From a checkpoint of a small image autoencoder.
Model: encoder arch mlp_mixer, encoder norm layernorm, encoder activation quick_gelu, encoder patch size [8, 8], encoder layers 10, decoder norm layernorm, decoder widths [32, 64, 128, 128].
Data: trained on photos of plants, animals and fungi (iNaturalist), 155796 training examples, 14.9 epochs.
Rows from block 7 of the decoder of a small image autoencoder, named by matrix and row number. Rows with one number belong to one channel. Each number is 500 + 50 x the weight over its row's rms, rounded and kept within 0 to 999. All counts start at 0. Numbers have three digits each.
Before each channel's rows are labels from the 100 images, of 14976, where the channel reaches its highest value: "colour at peak" is the nearest of a few named colours to the mean colour under the peak. Only what is clearly more common there than usual is listed. The data: photos of plants, animals and fungi (iNaturalist). In brackets: how many of the 100, against the usual share in percent.
# convs0: first 3x3 conv (decoder.decb.1.2.convs.0.weight, 64x64x3x3, each kernel summed), inputs 0-63
# convs1: second 3x3 conv (decoder.decb.1.2.convs.1.weight, 64x64x3x3, transposed, each kernel summed), outputs 0-63

colour at peak: black (28 vs 5.5)
convs0.61:508597434443408514560479492467536516467448589489482578444467489471511523553643510550515571515519498516444506459427488534490426521559539496500502516509341535433501501583498491541574546490480471
convs1.61:472528479506476525463547511576503543432439448456509461487513537570551504530439494481442482422494444585652412473627437447543510483473491541378533513434507475513466518498523446429454520471491455

colour at peak: brown (49 vs 24.1)
convs0.23:524486621652510474500443586509453488570485523483499487490496454614453541482547422535515531537549500372462470471397536537497475391497494497449496466430452521489532483456468554496518513518529457
convs1.23:502455561466521440495482462507481403396412470542494449503586528506475540597439540465573524449428502474525556459512519431496607573500565531534527522428519531532585567589475490546568493542487531

colour at peak: blue (45 vs 0.4); cyan (43 vs 2.8)
convs0.34:487500408470556380489456513491503535436444390488484442439594495496535515506539444524518512568499458443502569467524486406471442582590466565473480538514516502612507479503524606547472492429487470
convs1.34:576533550437443619445579472515465512620517531498444501541527486501546493556517549498448444535578495480469446421521427528484488546475530509418504492466441509440528445492560426585467623459524489

colour at peak: black (25 vs 5.5)
convs0.52:536497495443527489489545510477527513459496574557499463561504508531564526530646494524537483510598463500495443457542505498501382495565568423473516521425544584520510535547678542530526531535529484
convs1.52:476535536514562480538454583471518480459493506522443498506525427494444497514345497562444483489416486576517586500550491429535465492524502516424461522415469406445477507531444446468445645473534496

colour at peak: black (35 vs 5.5)
convs0.45:470461586527493480455520516507538574473472437489593474538558482532514530493578449506425552524496451591559444479453540524474495479592503647378502506415527479502598479530561551455485518547496480
convs1.45:533476469544539446465555454529430455520363520426526497510549607463548507498522562548542421486536417511496547535560519490472451479506606353542478412501500497552459457498492531505506518429540546

colour at peak: black (82 vs 5.5)
convs0.18:486498487476469530516446519494524508477451518502472493586556484527611507532497538486495526567554481572469562544475504617499505498515592508392505409459474588472494561582522483495550650517596453
convs1.18:562529469496492452524428546533514509498550447536571515536474480477516409401469504605432475508478490436514530480432554428432524616496466623530464440552436473463491480481517512504378467554484444

colour at peak: black (48 vs 5.5)
convs0.46:437549647527570551520456503477465494576522530469518473541546487506507426423483494461551508493487562527589529577618552467531501452459540424545520470401499528460574507542449439455444490514420511
convs1.46:469470461449579435481418434448430415501561465460486498555502460466516538494512475460499421420642458484554506559475443466449497465384529450481462492442449459428484470509465431443542475429514462

colour at peak: black (42 vs 5.5)
convs0.28:502627570616515485519454460503523486541487576606336528488512513474535568550470470530525479487534471504545501461539529585502563473471449517500507512415526459458447496607482531524469519446565522
convs1.28:444482528470436544481529525543481511493555438445411502564543422522437548488560530545372538483550502532545414454521491445493509555413481440401499457458493562399451518509521451418536546575508470

colour at peak: white (41 vs 7.2)
convs0.60:496525511430534523495471538440488480451476446500502449555476514449482481544524475469612464408462558465502589537478526466497392580452525462572556522532499478505485428413528458515465343578562453
convs1.60:435420557458526560462480524553528506419461548516452426486524575572554476449489486607375494486414401540458479469451516467525525517487494472499435513486488534507474551628458566537476488425452515

colour at peak: white (43 vs 7.2)
convs0.29:477447454432486546562556486475544588545569473461487569524570505574508478431523441520539477451488577422581456516438488529489541376506491520435465540432536469456429525491445531537543432593572507
convs1.29:519553472487514541403512485419422485607510528446513569534447521465541520500430467460462501537612645440497577516500521471549442542507519436513460516576437468500403498465437507581464527507507500

colour at peak: brown (62 vs 24.1)
convs0.59:572468497550467520626460461445488512468570493522520399486495436469550489438434468560509511496452583517478552511491437467498525460424491458550481496614534438599518441412405446467489470464461550
convs1.59:447456511551543419489517475527451479603383470464533582532433541486534485482521523431450461471531453419539575513492482531399428507498543474538586484396457503460504517528453413431463505418542486

colour at peak: green (28 vs 2.4)
convs0.21:473590490425503527466638513520504542546527439444572479438467509500492470452605476511454467561514472518634538479521390583504410541519478510532550513447482511425536510572483577470520489488484466
convs1.21:463468441460547518479521489457570451528474518472457473479525504434582519556583458603523486479569409516469539487589636526432517507533591380493510582463539491453474538517474431562526530519537496

colour at peak: brown (50 vs 24.1)
convs0.5:476412451562440560528506515431387507568482555486460537522551382501466442503477552440469432518486530474435535491581439410448554543557602575475508497502529492449423468514504506502482553507585500
convs1.5:539465539496516543470483550567485461440497445464431518528562456441468545498468598487531435570477465601488438437549464500388443505570507520395488528442505505445542525528510443653531519469505540

colour at peak: black (53 vs 5.5)
convs0.40:535525483535494471528441407458416411499497458566448477462456479574493467542503448524470456588545474467473564553449521425453483508395473480544499504626459457620537462460544540474504454457417515
convs1.40:469518446499497443453509415511420554456507481487476532533456505443444577460465475535479417485550503464572506438435502476415571405384423457457539474412541508392464509478450459457526587505527491

colour at peak: yellow (63 vs 1.1)
convs0.37:504491588486523360539411451601510505415578471477542491427442531461477496513451501455534476489501512521536514501503442437611487441532505528485507496490487536516513475481542653596500475586523462
convs1.37:513439540573539484520445455510412466587424507541532491556490512532500516531433572508539409468435584451546565511458513590429508411455518442574486488512421514440440542592444484502486471425497546

colour at peak: white (51 vs 7.2)
convs0.54:496555560464521531493446435565547530500479512563542570509442488417554542555540406457555509506524489429571506475556477528437499572456580535569511478429515503431380498489639488445522493560498487
convs1.54:490468506550509484480494439531440471556540445507393486527451528543480447447626515480449542421530546485496507461582481514605493573493473541458550448444567444513532516442469500590627421556510494

colour at peak: white (73 vs 7.2)
convs0.17:515471502533456423548452513545473471512521523517389425408527550574502539541420504433499562516600460483567481520535488546535577510478475439533509477514592533557423500638502539450453568472448481
convs1.17:572537427534549511544531451511517581473432522597542529437421501452494548534454509576578472472476529533536490534516597439541510529428479516412562521520517572472529494526441380470505570553523592

colour at peak: pink (38 vs 11.3); white (25 vs 7.2)
convs0.14:401506501489469475510531503465529469494498543574410489535485475479429497465376448523488498453425448540485434526489458547508693500471554522482505500532571497506595499472427403456455474487526539
convs1.14:507505521588531507533531496530488617497477504546461521508500520444434424461490532410467527532470535495601563576401453391564460546512459547552505467529473553457390527459497571472480587495541565

colour at peak: brown (53 vs 24.1)
convs0.41:442474530502550558459488463498489360507408419445460540503494480472554482484439508490478439429473581494381425479481519515559497515421422489506483483549378452533448493469407459466556496474461525
convs1.41:520553505444517385511513445455532519535583556491579509528530538463447483496498484489528499564526448498463515571547463458482548465496400493508483504426505380475638403479580482473581594526509487

colour at peak: white (70 vs 7.2)
convs0.31:435474531504516474500589595479485529547439473569557560463401473465492523498487442527485509524500540531541518474575466465497551399537532504469514521505375628512606513500434550546419526454571490
convs1.31:492456500525544507509502431515472458488571499502494523530541486462513469577490489458506426581422556474512469471384413510523415468532629490509516465433461504519409568461516513442402587516439400

colour at peak: white (25 vs 7.2)
convs0.53:539461447514514470488515550583501511504532485493490457553576419492489506473460491609585507419503501512464497452456451546535500451532448613471516491353524542555474498583529508615606518556535489
convs1.53:518432447490472441466504511495424431499498497368425547497485569534566551568586491503467552489552457435542484463567531478477522478523590375489489509505603485439448492548502564536519558492594499

colour at peak: black (34 vs 5.5)
convs0.19:441539435499498411400492491530541388493514491474475503507625480485473534483499422581542520478489557482573501550431531635425511463437430427454459498484499516567579499530536477501515538519431471
convs1.19:479522581535483472482511469511512554568607450579515477547457484485532463472572496404439410554546478609514602412461447464489495540459482503584442551435469471512484499391436473447469503518500479