A small image autoencoder, trained from scratch: encoder activation quick_gelu.
Rows from block 2 of the encoder of a small image autoencoder, named by matrix and row number. Rows with one number belong to one neuron. Each number is 128 + 24 x the weight over its row's rms, rounded and kept within 0 to 255. All counts start at 0. Numbers have three digits each.
After each neuron's rows are labels from the 100 images, of 14976, where the neuron reaches its highest value: "patch colour" is the nearest of a few named colours to the mean colour under the peak; "top examples" is what is common among them. Only what is clearly more common there than usual is listed. The data: photos of plants, animals and fungi (iNaturalist). In brackets: how many of the 100.
# fc1: MLP up (encoder.blocks.2.mlp.fc1.weight, 1536x256), inputs 128-255
# fc2: MLP down (encoder.blocks.2.mlp.fc2.weight, 256x1536, transposed), outputs 128-255

fc1.264:118121118143173131142153165144116107147123156147129105128145129166173139107133137160117124128108155172129159103105161108137105099109178139159098138101133142138126176147143111117157138167119166111146094116154125151154125094163153112118161103163108121116104177134166082151121168092111081127162139138113131143135131137111117132140127178178173088096110103143134139121125150136123142144136
fc2.264:110140124124103121148130079102170116144149101124161098108154109120113122168165134109102107097140133096130131183102085119135176136167083109097147133155089125152114112119109164116124126106129117134157163099133131142108124146102096147134061114114162101134147103145108143109142100188188133160133153168152096102118116103123137165159141098141119136142146119139117100104114135120129097140146
patch colour: cyan (32)
top examples: class Aves (86)

fc1.39:142113105098156144147150155157114071121110149117106119136146099156164105109126146170130137131137144162114133091120179109173114110114122118163092120089111144150139154115133123149163153168146120109134115146126159149143103116130183122123174118142107122152112173120157104148111141083092081124151141133121126136112110120136158125155163158165168099131122105150159137106138158134161123118085
fc2.39:118130132135076141138137116092176142117140091139173130117154133132123100179155106106125124110147104085169135189090094136103165134147097115119146132164110122154107139125114145134104141103109124155138153095139129132121130128107081142137085145128155118130140091118089133096150101194174136184141164144134087126129125122135129137146113116137114148141153111142107108084106105124123101125144
patch colour: white (87)
top examples: phylum Chordata (93); class Aves (88); order Passeriformes (50)

fc1.2:124121116143168123127135148117124121103095149081108108121147118143127136104142131153106147139135178186127176102132174148107124111123153129163088112108142163150135124122123136096175158154084160093147124151143128132139123101163150107115148117138119137145095140118148090129123136108119112115150138118112108131152115124093123154097160169186192120130118102117115145107138139144136150150133
fc2.2:112115128123115155146118117101168112118145134114173127104159130112136117148152159128127142109132128095132140164118064126123162134148121116129177120138099123170111162147132146110072145097124125129131142108119120134125140105111103147125109137135180117154138088144116128102148135217186129190108178165137092111130142124131128182149133136128104161112143122139100093094129110134136118142135
patch colour: pink (26)
top examples: class Aves (88); order Passeriformes (53)

fc1.555:137144138126138144152114153164118113110147145190122076181106110138190118158085098142073146123078145132146133116115114113129142138154143138089144144161157143146125106104117128139113098107152101131117136173161127103137121137161128098117139144111129069133126141125112128119133129145122128121172133165123127115089160157156151110156108136123134118162134099149177114142092119114104150110165
fc2.555:141148128108141114117123123105107134154141066088121123087134148086086124096160150104153126147153132130123150132135130117159095118088111146131136082118086115129108106111185123162106139138115138108129143069100131131109162146095138110115143068099121149115094118111168133148140122086125160149112130107133109122138139126149091140130164115132127130082139126136097115072139171124120089127124
patch colour: yellow (48)
top examples: phylum Arthropoda (70); class Insecta (68)

fc1.228:136122147190154104137136154160104168150130129090115117137091144093097152159138152100117141092124119124114147137126086130092176167152126104067135147128151128117152138142129124109068067101125113157139142098146096132119137113171112164137135126152156141079130100124112130119146140141165178108104094117143140147134144137075109120131077136102134149111130152072116149175133127133086130155176
fc2.228:069127145107059137127108101047175114077120109150173137075115124156127133129164091122151103145091086113142110147095127137102099085169117128142136104123106096148107120121094102114127111111099144132128101132133124108156144127109097108167102157095118107156135114130132115127140131171123114187140151174114143094137106136164145136147174080153116117156144092126105144054095107104114098121091
patch colour: brown (55); black (44)
top examples: phylum Arthropoda (62); class Insecta (61)

fc1.62:157123092092129109131145177112089121130082132084088133172128126108119088101138130129094127149197180140162136100168151148125149142123090111155086108133105130138137118090147137139163166169102132112105134169103128164105097144127141174112192148114133102140106128139097165103066132091121122114106103104128157146120067107136169148132157132136123139165127088121148127106133121145142138122112
fc2.62:102122117152141145149137154098149094115152106179132143100125125124129161142136149128130131104099068141104142141113120143146122086165104145135154130134117122155134129147099152111105139120155094110105127088147147105132150092136125117105079104120140153176142092134155080152165116170128144156177170179122102095134162160097102105128119108121108115072094151152123142104122120108134162158116
patch colour: orange (48)
top examples: phylum Arthropoda (79); class Insecta (78); order Lepidoptera (33)

fc1.642:154123142102134112155131161103128116147130119164127100145127149165135138132118098144071101084134170137143126110124099123129068110132113144139102123136109148149115165126141100120122107157139141110107140108163138139136138093138104111122095129140092105146119116126139148170115134066115105147171177149093140133107113137152118150106155109138113098073131118125157086085092119082100118167165
fc2.642:104105103134158132165115126080174125122132169131104138114135125198145105165125106141133087107143139077157134168103123118145127141117085123139084173156099128161090146141153093141113159147102141134124133142133095147089123108119122155132149114095116105113128100145095129087152092189132127162121139139118099162135124098148141107119094097168147102117118110129153099125123086177101101107099
patch colour: cyan (61)
top examples: class Aves (83); order Passeriformes (51)

fc1.406:127143145143150129139097142119188092137157115155126090115111114123127103144114118111101145073126127155107150119144127107108116110111113158131130104112148154108124122131158100131143110136151104146126126148113125128116110161120131099168141110109138138146126143144127086146160117165094099158129143135135103152143124134170152117116127111123110179146155146143082138121105134137091151129164
fc2.406:082126150073129122088121087156091140127121124099125149153136146099150100093147137115113149209112149110136151128106137150170125141107141104142170135114123124114123126120126164165133161129119166126160136093143123108139169133122139142131117135131142150137150100090172178141100135135151153095118159153148144128120127136114152156175170138130117089106135134111180083125116102129150120126093
patch colour: green (50)
top examples: phylum Arthropoda (65); class Insecta (64)

fc1.131:137115105124173145143151160144119078122101160111118114123173106149167114112129142164136136144142153168141152104118195116161108113107139125158091116108129148156131149120118130128168153160132137115142123155133149134136099116139178120127167116145109130143113183127156097145116145099092096124144136129119119130127115114129155133139168166176184101130120101145160146101142157144163132122103
fc2.131:122127136126073131164129114122167139124140088139175125122141135111127107158152120131107114093155111093129144185109079131103164142146117099125153131124097129155104111126118144146104166088117120157155136110123128145125132137101120140108102128119145095127141102124093130098137108181192149176149147157136101142142122134109136141161104136122111155155148116135122103096104128131123105135126
patch colour: white (57); pink (28)
top examples: class Aves (89); order Passeriformes (57)

fc1.575:165135101092129118149148136117093148119097115104097130148108144118115084117139151065104123146161191125136104108168121150134129142121067125134108105131090108143179152114150135091136141184115125106100138154133136138098124160126111176119138131109115125124136128113123176119069127124096116115130122118127165129118106125139189149126144103096101157151124114124145115092143113127146171139096
fc2.575:125137107167107129169137133113157103104132124166119131125141116156114162137151111142116109093112098137097164120110143139155127078157090175148118145100160143165128117153114143122131128137150114141117127084131144120131150106149139176121109080143125142197110116120155055152176111103134137148165155136131100129130139162097106136113115093125124107077121145127132141142159142102129139115093
patch colour: pink (39)
top examples: class Insecta (64); phylum Arthropoda (64)

fc1.651:119090088133151141123135152181117103134101132110114140126111076110177114095121115173167139157155121143159168105105176143154119125124122115165104097126165159135103102101097090156161153131147105130098085163086111146118090127102175138092204100099093126136108186101112107135111126084116130101132109141110107142082103084124146097132142158143159103139127102161179166121148148150146142104112
fc2.651:125163157139094121154139149058132114089137109095141119121148150096109118162115134127083120113150170146090136166158105135133140125119139108132181139129117112149143140128161170102109137148126143135177165064136136119181129122118118103120020139147159117146119079118114126139158108182146121108151133132117094144146174166133133119173119110124097137137099135116106123110101123167148113149111
patch colour: green (27)
top examples: phylum Arthropoda (68); class Insecta (66)

fc1.276:140119101117169143141147160142113076123103155108108113122169104147164107109128143169128139140146152166137152103122197118160107114108131120159092114104126148157132141112119131133169163163131133108141123158126154140134100117137176122121166121141109122155110172119149102144113144098097091127142139128117119131126104113129154134139174167174185103139121102140159143098143162140169129123095
fc2.276:114115142131083141166134120109174141116144100137185136118153138123134113168157123125124123099162115093135145188092092139104165142148115116132168131136100130159106130140128144138098163087118125156142132108128126144126140123100111135131102135138164111136143096123099128100150111208180153188142159151138099130137133132121133142163114136130113159139154116146115110092114118134111106138135
patch colour: white (62); pink (27)
top examples: class Aves (87); order Passeriformes (54)

fc1.478:134137150124107141122098115158166124119146116116108104126137103144141105115120125096131101113129186107156111189099159121152075120129127148141127137153113125100148112107134138107109113115143106119090122196124130141117134156142100123129134141104176113108109116121176132119181116147119103152050146130101154105157107106137150143118126127138086178149088164137129189101112133124146146122145
fc2.478:173153108105137133153119154121106153144145147139146108137110167143148160103149135155136153170132122117114151082116140140127153127107135148120134146125131162148144135116127152176145154156127142107137147080123147132099134177135141123154110112170102135169114146118147134140117143106132115154134130136124166159094123184129139124116170140112144142117153118118149095129138129061104118157079
patch colour: orange (39)
top examples: phylum Arthropoda (88); class Insecta (86); order Diptera (28); family: Syrphidae (27)

fc1.761:135116102110161145140138157154119072130105152108107122125157090148165104111123142169128129130154147155135148103126190114174107111102130110161094113112114146154133129100120123144170162160148122104136118153122149148126098120127180117116176116136107118148110174115136102136114132087095082123138137129127116131113104103138153125149168168164177088141122097146166144098143148135153131115096
fc2.761:127115122126096126144135113096159140100124091138166118113154128114123097167150102124107116098153114082141141187084082133090160137137104095116161122129106119153096134121117125143097153100105116148128138097118124146119127121100099132130090126131140113125142089121092139095137099194154147166147161143109083131134120110127120119148089122139101138128157109137126110083114129127122104127133
patch colour: white (84)
top examples: class Aves (86); order Passeriformes (52)

fc1.165:178150127123123115096136149105118136149120146095117126137119139115121155180130137097154170158157117132138117090118138109156120136143115094130140121133098111161138133177098151168094122128145133107155128129122086146106109186090148141125107121113145158117140118121137101116122115106127121129119098132141183140135122111112098129129127111106157094106118101098140151124095182181133163137105
fc2.165:141138123113128140137163119102081083128143155148120148083115157149156117123102105123137120131119109133123146137144134167144165103112129149103162101151135117123145118086159117105119119107160116142110149103155114105159142137116125098147105106127111169078133113147098128159124132164104140154123145152128101138171156158145111104119159101116082138086105140121130132110158085105141128127125
patch colour: pink (32)
top examples: class Aves (84)

fc1.109:155161134142115149141129146141157167132151105147092115128086089140137114103116142109141157112139161135104113138127144123113116100123140148114159114150098148101114155111141159091140116104145100156094116165145131111059129137163124091163166136122114161098105173137120101140176123163122081151125142139105128109166135143161104082174129105120124128138125160140139125104119139165150124159171
fc2.109:103085151087125114117107100121112133158124106099110156163189158143091117136133145083121097140115120138158159118118134124142130127119074090180120088140122130144130101124181120160138117140113170056129133135126147131146131127054138140121095105149139100144145101127132137099118119122177134130145130141115082109113126153100123157129112131125118143119124115158118110124121144075080148112063
patch colour: green (30)
top examples: phylum Arthropoda (67); class Insecta (66)

fc1.542:133159143089145136121130138107111147130165144136141097114149159086127154129123135154129066096136117136130127128153084111151100093116085099136119131131127153119160127146190130136117096175128129117120140072140111114100086177147096124131102118131174101110126087133115169130117122132141145168065118168118207133124085126141139139095144112195102140112112174155113120138120128137103162141130
fc2.542:123162129120155125076151127130118150134101146128137137115115105140117172058131106103119189093143143116167135135116089154121124128116086122125161132178135151166118122105132145150112155111122158109154153138141130141129142096124072129127115134115088142143165131131145155148147119140106095159134140117094092093116137106131140123135154118110126131106111135098130103088113117137100109083136
patch colour: grey (94)
top examples: class Aves (88)

fc1.696:131137129120152152108158072110124107085133094133119072086124126085103125131173129089096134124096106138122123134143166114068079134133118146108115067104136141163137118140110110100139104159084134118113157132178136105170139142098118131158114105130112118135139138107158126185151187163111141161157123132122106112108147161101160160116140098149140178110099152123138106113131105147168130107123
fc2.696:112133116161129105139110136160145133113127201130099137147147085149125135099115159161132105124152082125123111107135090104168150112148147086138115199135120116105154146125136140102104152081171132106139093153085108147131120129198115116130102127130150133073135127155130143100126124104140110115113138128159142146108128137120121082119142170101148132134155151111096118122142121163124120135114
patch colour: grey (82)
top examples: order Passeriformes (51)

fc1.603:178136130118139100133123130098164123124169111153097149188124126127127100135114147109125123097149115145125125118066119136177146123107097154097118171146074122137130093133156136133097136105164107134095097087148168141090118139108148133118137132150153114133105120132147138184124117135098117118095128122113130107089109140148162129158154075113105105101142097148098081143103143123165137132133
fc2.603:064120136104120128113118098114144108111125112098161141093129114115124136141075137123130127126131169124155140138135136143133164123172104100117162142174157120091119145137110134139141113124129167149140106148134147111185130091142086129162074150110099139096122078103134090137187147136182123120132141155140116124175145164152096112122151135116149115152154132159141148110152137139154132119121
patch colour: pink (34)
top examples: order Passeriformes (51)

fc1.517:135114109155124132151140105185123163104135107145093109136136146128138105121122087067111144113119103110132122140130095111114135179108132138074090136136168141116135123140139148097089102099123091162108145119147128128100120141116101133132161109132147160112118125108104156111132138136135158133140118104128116165147154157128113109165040138141105136109131119120092113186101119143107149156138
fc2.517:126116145114076123132126116066145118125103149151160146109117133145095123137170158129145149133140103112128088133101169117136115129173150121146152126129095091140130146115120128097145104142113139141130131121161152143153156113099131113134104177082157099159137134106131116132143142158101142195132148194146165107128116141155124137121147121159130124166131098146165154100142106045124097137118
patch colour: brown (86)
top examples: phylum Arthropoda (83); class Insecta (80)

fc1.217:119105141160157123133140138172118148123133117124098104156121135098111133166127129071106140104105101117121132122084091123093184167144125115074128157133177140149137132133141136118061065076129097150125143117145122108126131118174142157148165121177165152059129118108130144132154131131134175107140096109130143134134141138082108104143071125120140136111107112090111124170103112129100142133173
fc2.217:114147143109070131127129108055155099100121143166178146083141135147124147134179089148157117142115104129138114153120149135119117108169118143138171122133101111162118150143098129112147127127089149157136111132157122139138148126100107112167096169125131089163138137132139139132138152186130133200144150160145148107112132137169142138132199104152126119161151127140124131082131121077110101127110
patch colour: black (61)
top examples: phylum Arthropoda (62); class Insecta (61)

fc1.32:106122127125148117165132168143133100109127159140127128113097093166116130107127137137136118101100098184086154084107121118155116079112134151151131118094107134123131160151145114145158110174163145102135099097151165120149137083131161103140125108186091120121114136108164090136165123083121071157145145122127105120117108190115126148173126154135138100073120141146143138111125135116119115133158
fc2.32:106107126123120102100108120093122154107118154121138109137122129125133104173122122173119110148144147083145092147110125134126108159130086092108115140131121137130144132106108121152142150101070134121117131141128104139074134171142105133151098115055120074113134116134123146117097116168135133118127131164140114138134125087112136136112143100146140158137130116132112100123103121124142086140131
patch colour: cyan (32)
top examples: class Aves (87)

fc1.346:125080148109125132130145112137081138156144105131076160173103181146126103119107133121088140158196171121175095115135100099118116110083116126138108137151137114095123107098182149132107092107145134098164115119110107141095103144120164128101121122153113117159089133132131161148094129116134124152095144116123197151099105121117107146113156150172135082133170089147137142087117104114083107146126
fc2.346:123163107132101111112116089104118140092108112102121143108148113113164188090132122103115093145116131121104113116138158134146158164105152127130151096111129113094122152124122132123131142136136116123137129132169114099136149115106116113144108141112082140139150154112104118114088124123119096084126106154112114077167160149133126101145136090088093109133125163124161092148110115120185091092125
patch colour: orange (40)
top examples: phylum Arthropoda (64); class Insecta (62)

fc1.589:144092125130121138153148107183125165100130124114133103114125127145100104126094109113147129118114113125101123137123118128137120180122156119082077124143159132122151138111134149091076120113117097180127155136124120128099122143122121139144162113113147138104114152107106123106146079135148154128111127106137140130155146137135161105158034157141112155120111111127116143150135163148084133155164
fc2.589:105123149083070112150076137074111115118120102141148126110125166131091104128156165105139123125121079105118076106106170144145100132187161149151149119124108100141132123126115142113133099154108158126129107159128133124142146132107133103171115138094130117147138136113132109111139120142116121189128136200134169136120122160130115133117161114171128124155124092124146126085113092062130095144092
patch colour: brown (72)
top examples: class Insecta (80); phylum Arthropoda (80)

fc1.653:127118151205120111102092149124134108129167155080133152148131124159134134127111154162163138114099159163093140143149144145112094147129145108140148123168086126132153122158143127085113165138113158114133123096165073138084137143141149107104106125108109112130106103129128159134109167108101163105095134157133119117092136148139125089111103085139100128112118124163144146157231161168154117133110
fc2.653:132086168094101168106142106129149121125125117124099112143156123123170074139104129086112149135113160070143157133106126101119175136141063111149159113125132138144107132136134156082118123111118105125205144105090158129142113145166101149189128145122141154178117113141139115079112102155138111148120105122110131175167154119146124186110149118134138131132164073111103108102105117130108130121116
patch colour: cyan (67)
top examples: class Aves (86); order Passeriformes (55)

fc1.10:148098133105124135120146175096158139160150095119106146117115111081109131128098147114119125132144100111118126131104135121134116121110115123101118148142096114168127058094139115194084134098125106116141072139114130130112142149101120167113150116107157086166134136106126157146113130129121116097089104154109190118087124134158137169131150107102117123115147114144162092070093186113149125150114
fc2.10:098160121133131119100095104104117137110117107120133141131188128122127140095109118119129144186115139092119152167144128134125143067156107154149157145118177162132148151175145111108133145125108133167137143127144143103172151087157058131116133166148158150120131125103115118074118143144122093120157130171091057114148115133104138115116138138130089138115153131070111123117084087124147116079130
patch colour: yellow (74)
top examples: phylum Arthropoda (88); class Insecta (87); order Diptera (29); family: Syrphidae (27)

fc1.456:060130091137104112126127152143124144122130102129112120119122102136136117117154139139125119085166135156148157124132148120101179158144147101140092099096135099132141125137100116089207119137094119150097168109127090144110118084139147176158145141134129123129129146134167108133103146126125117154148120132123119110142093121130154101120138136160107093123108129145156163155148154141160139105128
fc2.456:135123145116143149134138129082125108146139107105124111131107123134136124088112175122078149120173116091102125149116084174170160145137074171135158111139123113130109103137152123129109109138138115104179164119123128106108193141135101090115063107136139106146134119137146149139158115130161141130079081163150155107112141106103114138136145158150101132086135125100138055108104122095114073150136
patch colour: grey (82)
top examples: order Passeriformes (50)

fc1.103:140141127147109090135129119115141113105104094113164127162131145122106119190110125104115146133138153113173117093113097107140154143130172110102093102144134119098153136136125132141111099058097117142145130121099107137133081108087094186144088143099126115151131130119107144108131161133152160137095161125154112106135136117138165154133112141137135135135135103090077113124081122085109133160149
fc2.103:141097110131121162098136152149117107119141139129146123165151135138127184135152127143162107098099113147103161099121120119101113134164145110134181166155089125157110102104117119121138134120137154117068118108155123123128168119154127091131116083140172135104128123146121081116134156141110117138118097171113177085143142165110116113122136089147132110140124109158145145101171125135166152160107
patch colour: orange (40)
top examples: class Insecta (79); phylum Arthropoda (79); order: Lepidoptera (32); order Hymenoptera (25)

fc1.310:151124114152157139088136095195072114121068114084101143136113145122128112156148126154139129133115144168133157110121151117130176150116118092125069160098134147131127104105100108132097101131110116130122085167084069125145129136127166135119140151112103127122155135089083122164121104087110136068125111133148117116118165110103088137150146153107174111158090094119219108119106126161144164177116
fc2.310:112169143120082141112132082081149087096126091110149139078148111146122125134122122085137103133100104115145122153109117137104131080142099155126129098179121107143124133133115139098100097111143121107142158096141134089159128088094064123171075163114140142145119110134099110110158098194166128148112152125135072088127134127169142158149117106120092118108129114115111132068092096133117128070132
patch colour: brown (53)
top examples: phylum Arthropoda (72); class Insecta (71)

fc1.737:132094117153121106138132156123119097123162143160131117131162142153142115106133084126083102124175131137144097123167143127126126090118129162113103114131128140151098156118201121151126102144148098161124110107087102160139103170123172100107132061152111110125129139149141116115163113085115131157145149124107155124088093130141154136106125159180101114133132186137122144118110139119094092159156
fc2.737:082158170098115163101110144127107173153110093102139127148095124095165126144119147129101168177142149122115137137112110133137154169125121113121157127123143111120112125146102121143139175111122142096105126167159110097126161110123085154140148153154110141143162118113126116112100162144133140089122139159174140141187160153113121118121151132151123151095151119134148124139132114154145157098129
patch colour: grey (79)
top examples: order Passeriformes (50)

fc1.482:112114092089143089158142139136129154130108131122158143098117117135145099164114154157159119142151149133135124144128128128116152134101114071114146116119095119159135154171118120130154131132116105115134126126100091144131120119141152116118121124121116115188087164142145146123102135092108099126121141141129146149125145133091114111109127145105159124131118085086084157128120131080157125129093
fc2.482:144128130152086128124142126125133097105137131123113151104159130161133137097093135126127156099122153139089108118148140124095134152143142131157166113149144109128090130111137111114092132106132124136111082129150150135078178118121151118098066139083135102123141134114050101153152148168126100094144163119128138106110128152183114128195130110090095118137140133168120144170157115149129113148117
patch colour: pink (30)
top examples: order Passeriformes (54)

fc1.204:141138121082140148114152121083138146145123103096095116130109117112108200171084143138130136127126119124137113177163076152149127131167127090145107102136116132164141093186120139098113105127102154105152137123118112127111128128121148120138119144152166126114116135135149160132154097107120143125079117140120172166115101125126135111100121097146094082137131126121140115135136149136108138130185
fc2.204:121143141082138124116155140094135128173103152134102125113131117148121151106125156139132145106153138116152135114149137177165144140155065093121095178106132124141146111155152113166116121121128150126125139138120128116165135150140090145140069128119133153129113105117112164167129088097093082178115114135109115128140104128117085131090120145188115145080119126120115109122121145147085120111086
patch colour: grey (86)
top examples: class Aves (89)

fc1.358:172144142130149143144142117143140154161131094105066172158132109135134112185130121146127174111138109131125161083114142127130146128162068091144088183115134150129116083083107148157116131161125128100137093148102119110159162145132166139124141132080121151111147127103095122139138117106139131079162107142154135151071114120105125160162111133127155076131095123142141103164119117132145172183114
fc2.358:108164147123088154114133085083146082097136089111151134079155117133119129142144125084137102136112100118145125159110129141104127083144098155117124096179127105143130138130120141103101105119139123122145164097142149087163124092101069133154081161103151138147134115133104119113162101208170118153113158113138076091123127137167148162153126100124088115117124114116115138069096101135131126076136
patch colour: orange (31)
top examples: class Insecta (77); phylum Arthropoda (77); order Lepidoptera (33)

fc1.368:149126128166153118142119117147085145173127123137102107129137148109165131125126140090120131129115122090150094094117137141080123134119126111078097131130136128094106118108135139124114117112093170153097101138136105118129116132119126181120081141100152133122109118136100105141062164143103131126102122138136148153113169111130078126136135124098098134128137153085122106110108123119109158161154
fc2.368:144185095096088160134134164087172118108148193138141142141143117193110153122137131157112153130109131158095137148099139123158129107154120149149155149135120136119120138155090139063112124124145126109148154105130113166120103128156085122109103159140116116177119143112163119127155147112151099151120139130109110074158124125102138108126133101142171112100177147140066143132158124151135095171117
patch colour: brown (83)
top examples: class Insecta (62); phylum Arthropoda (62)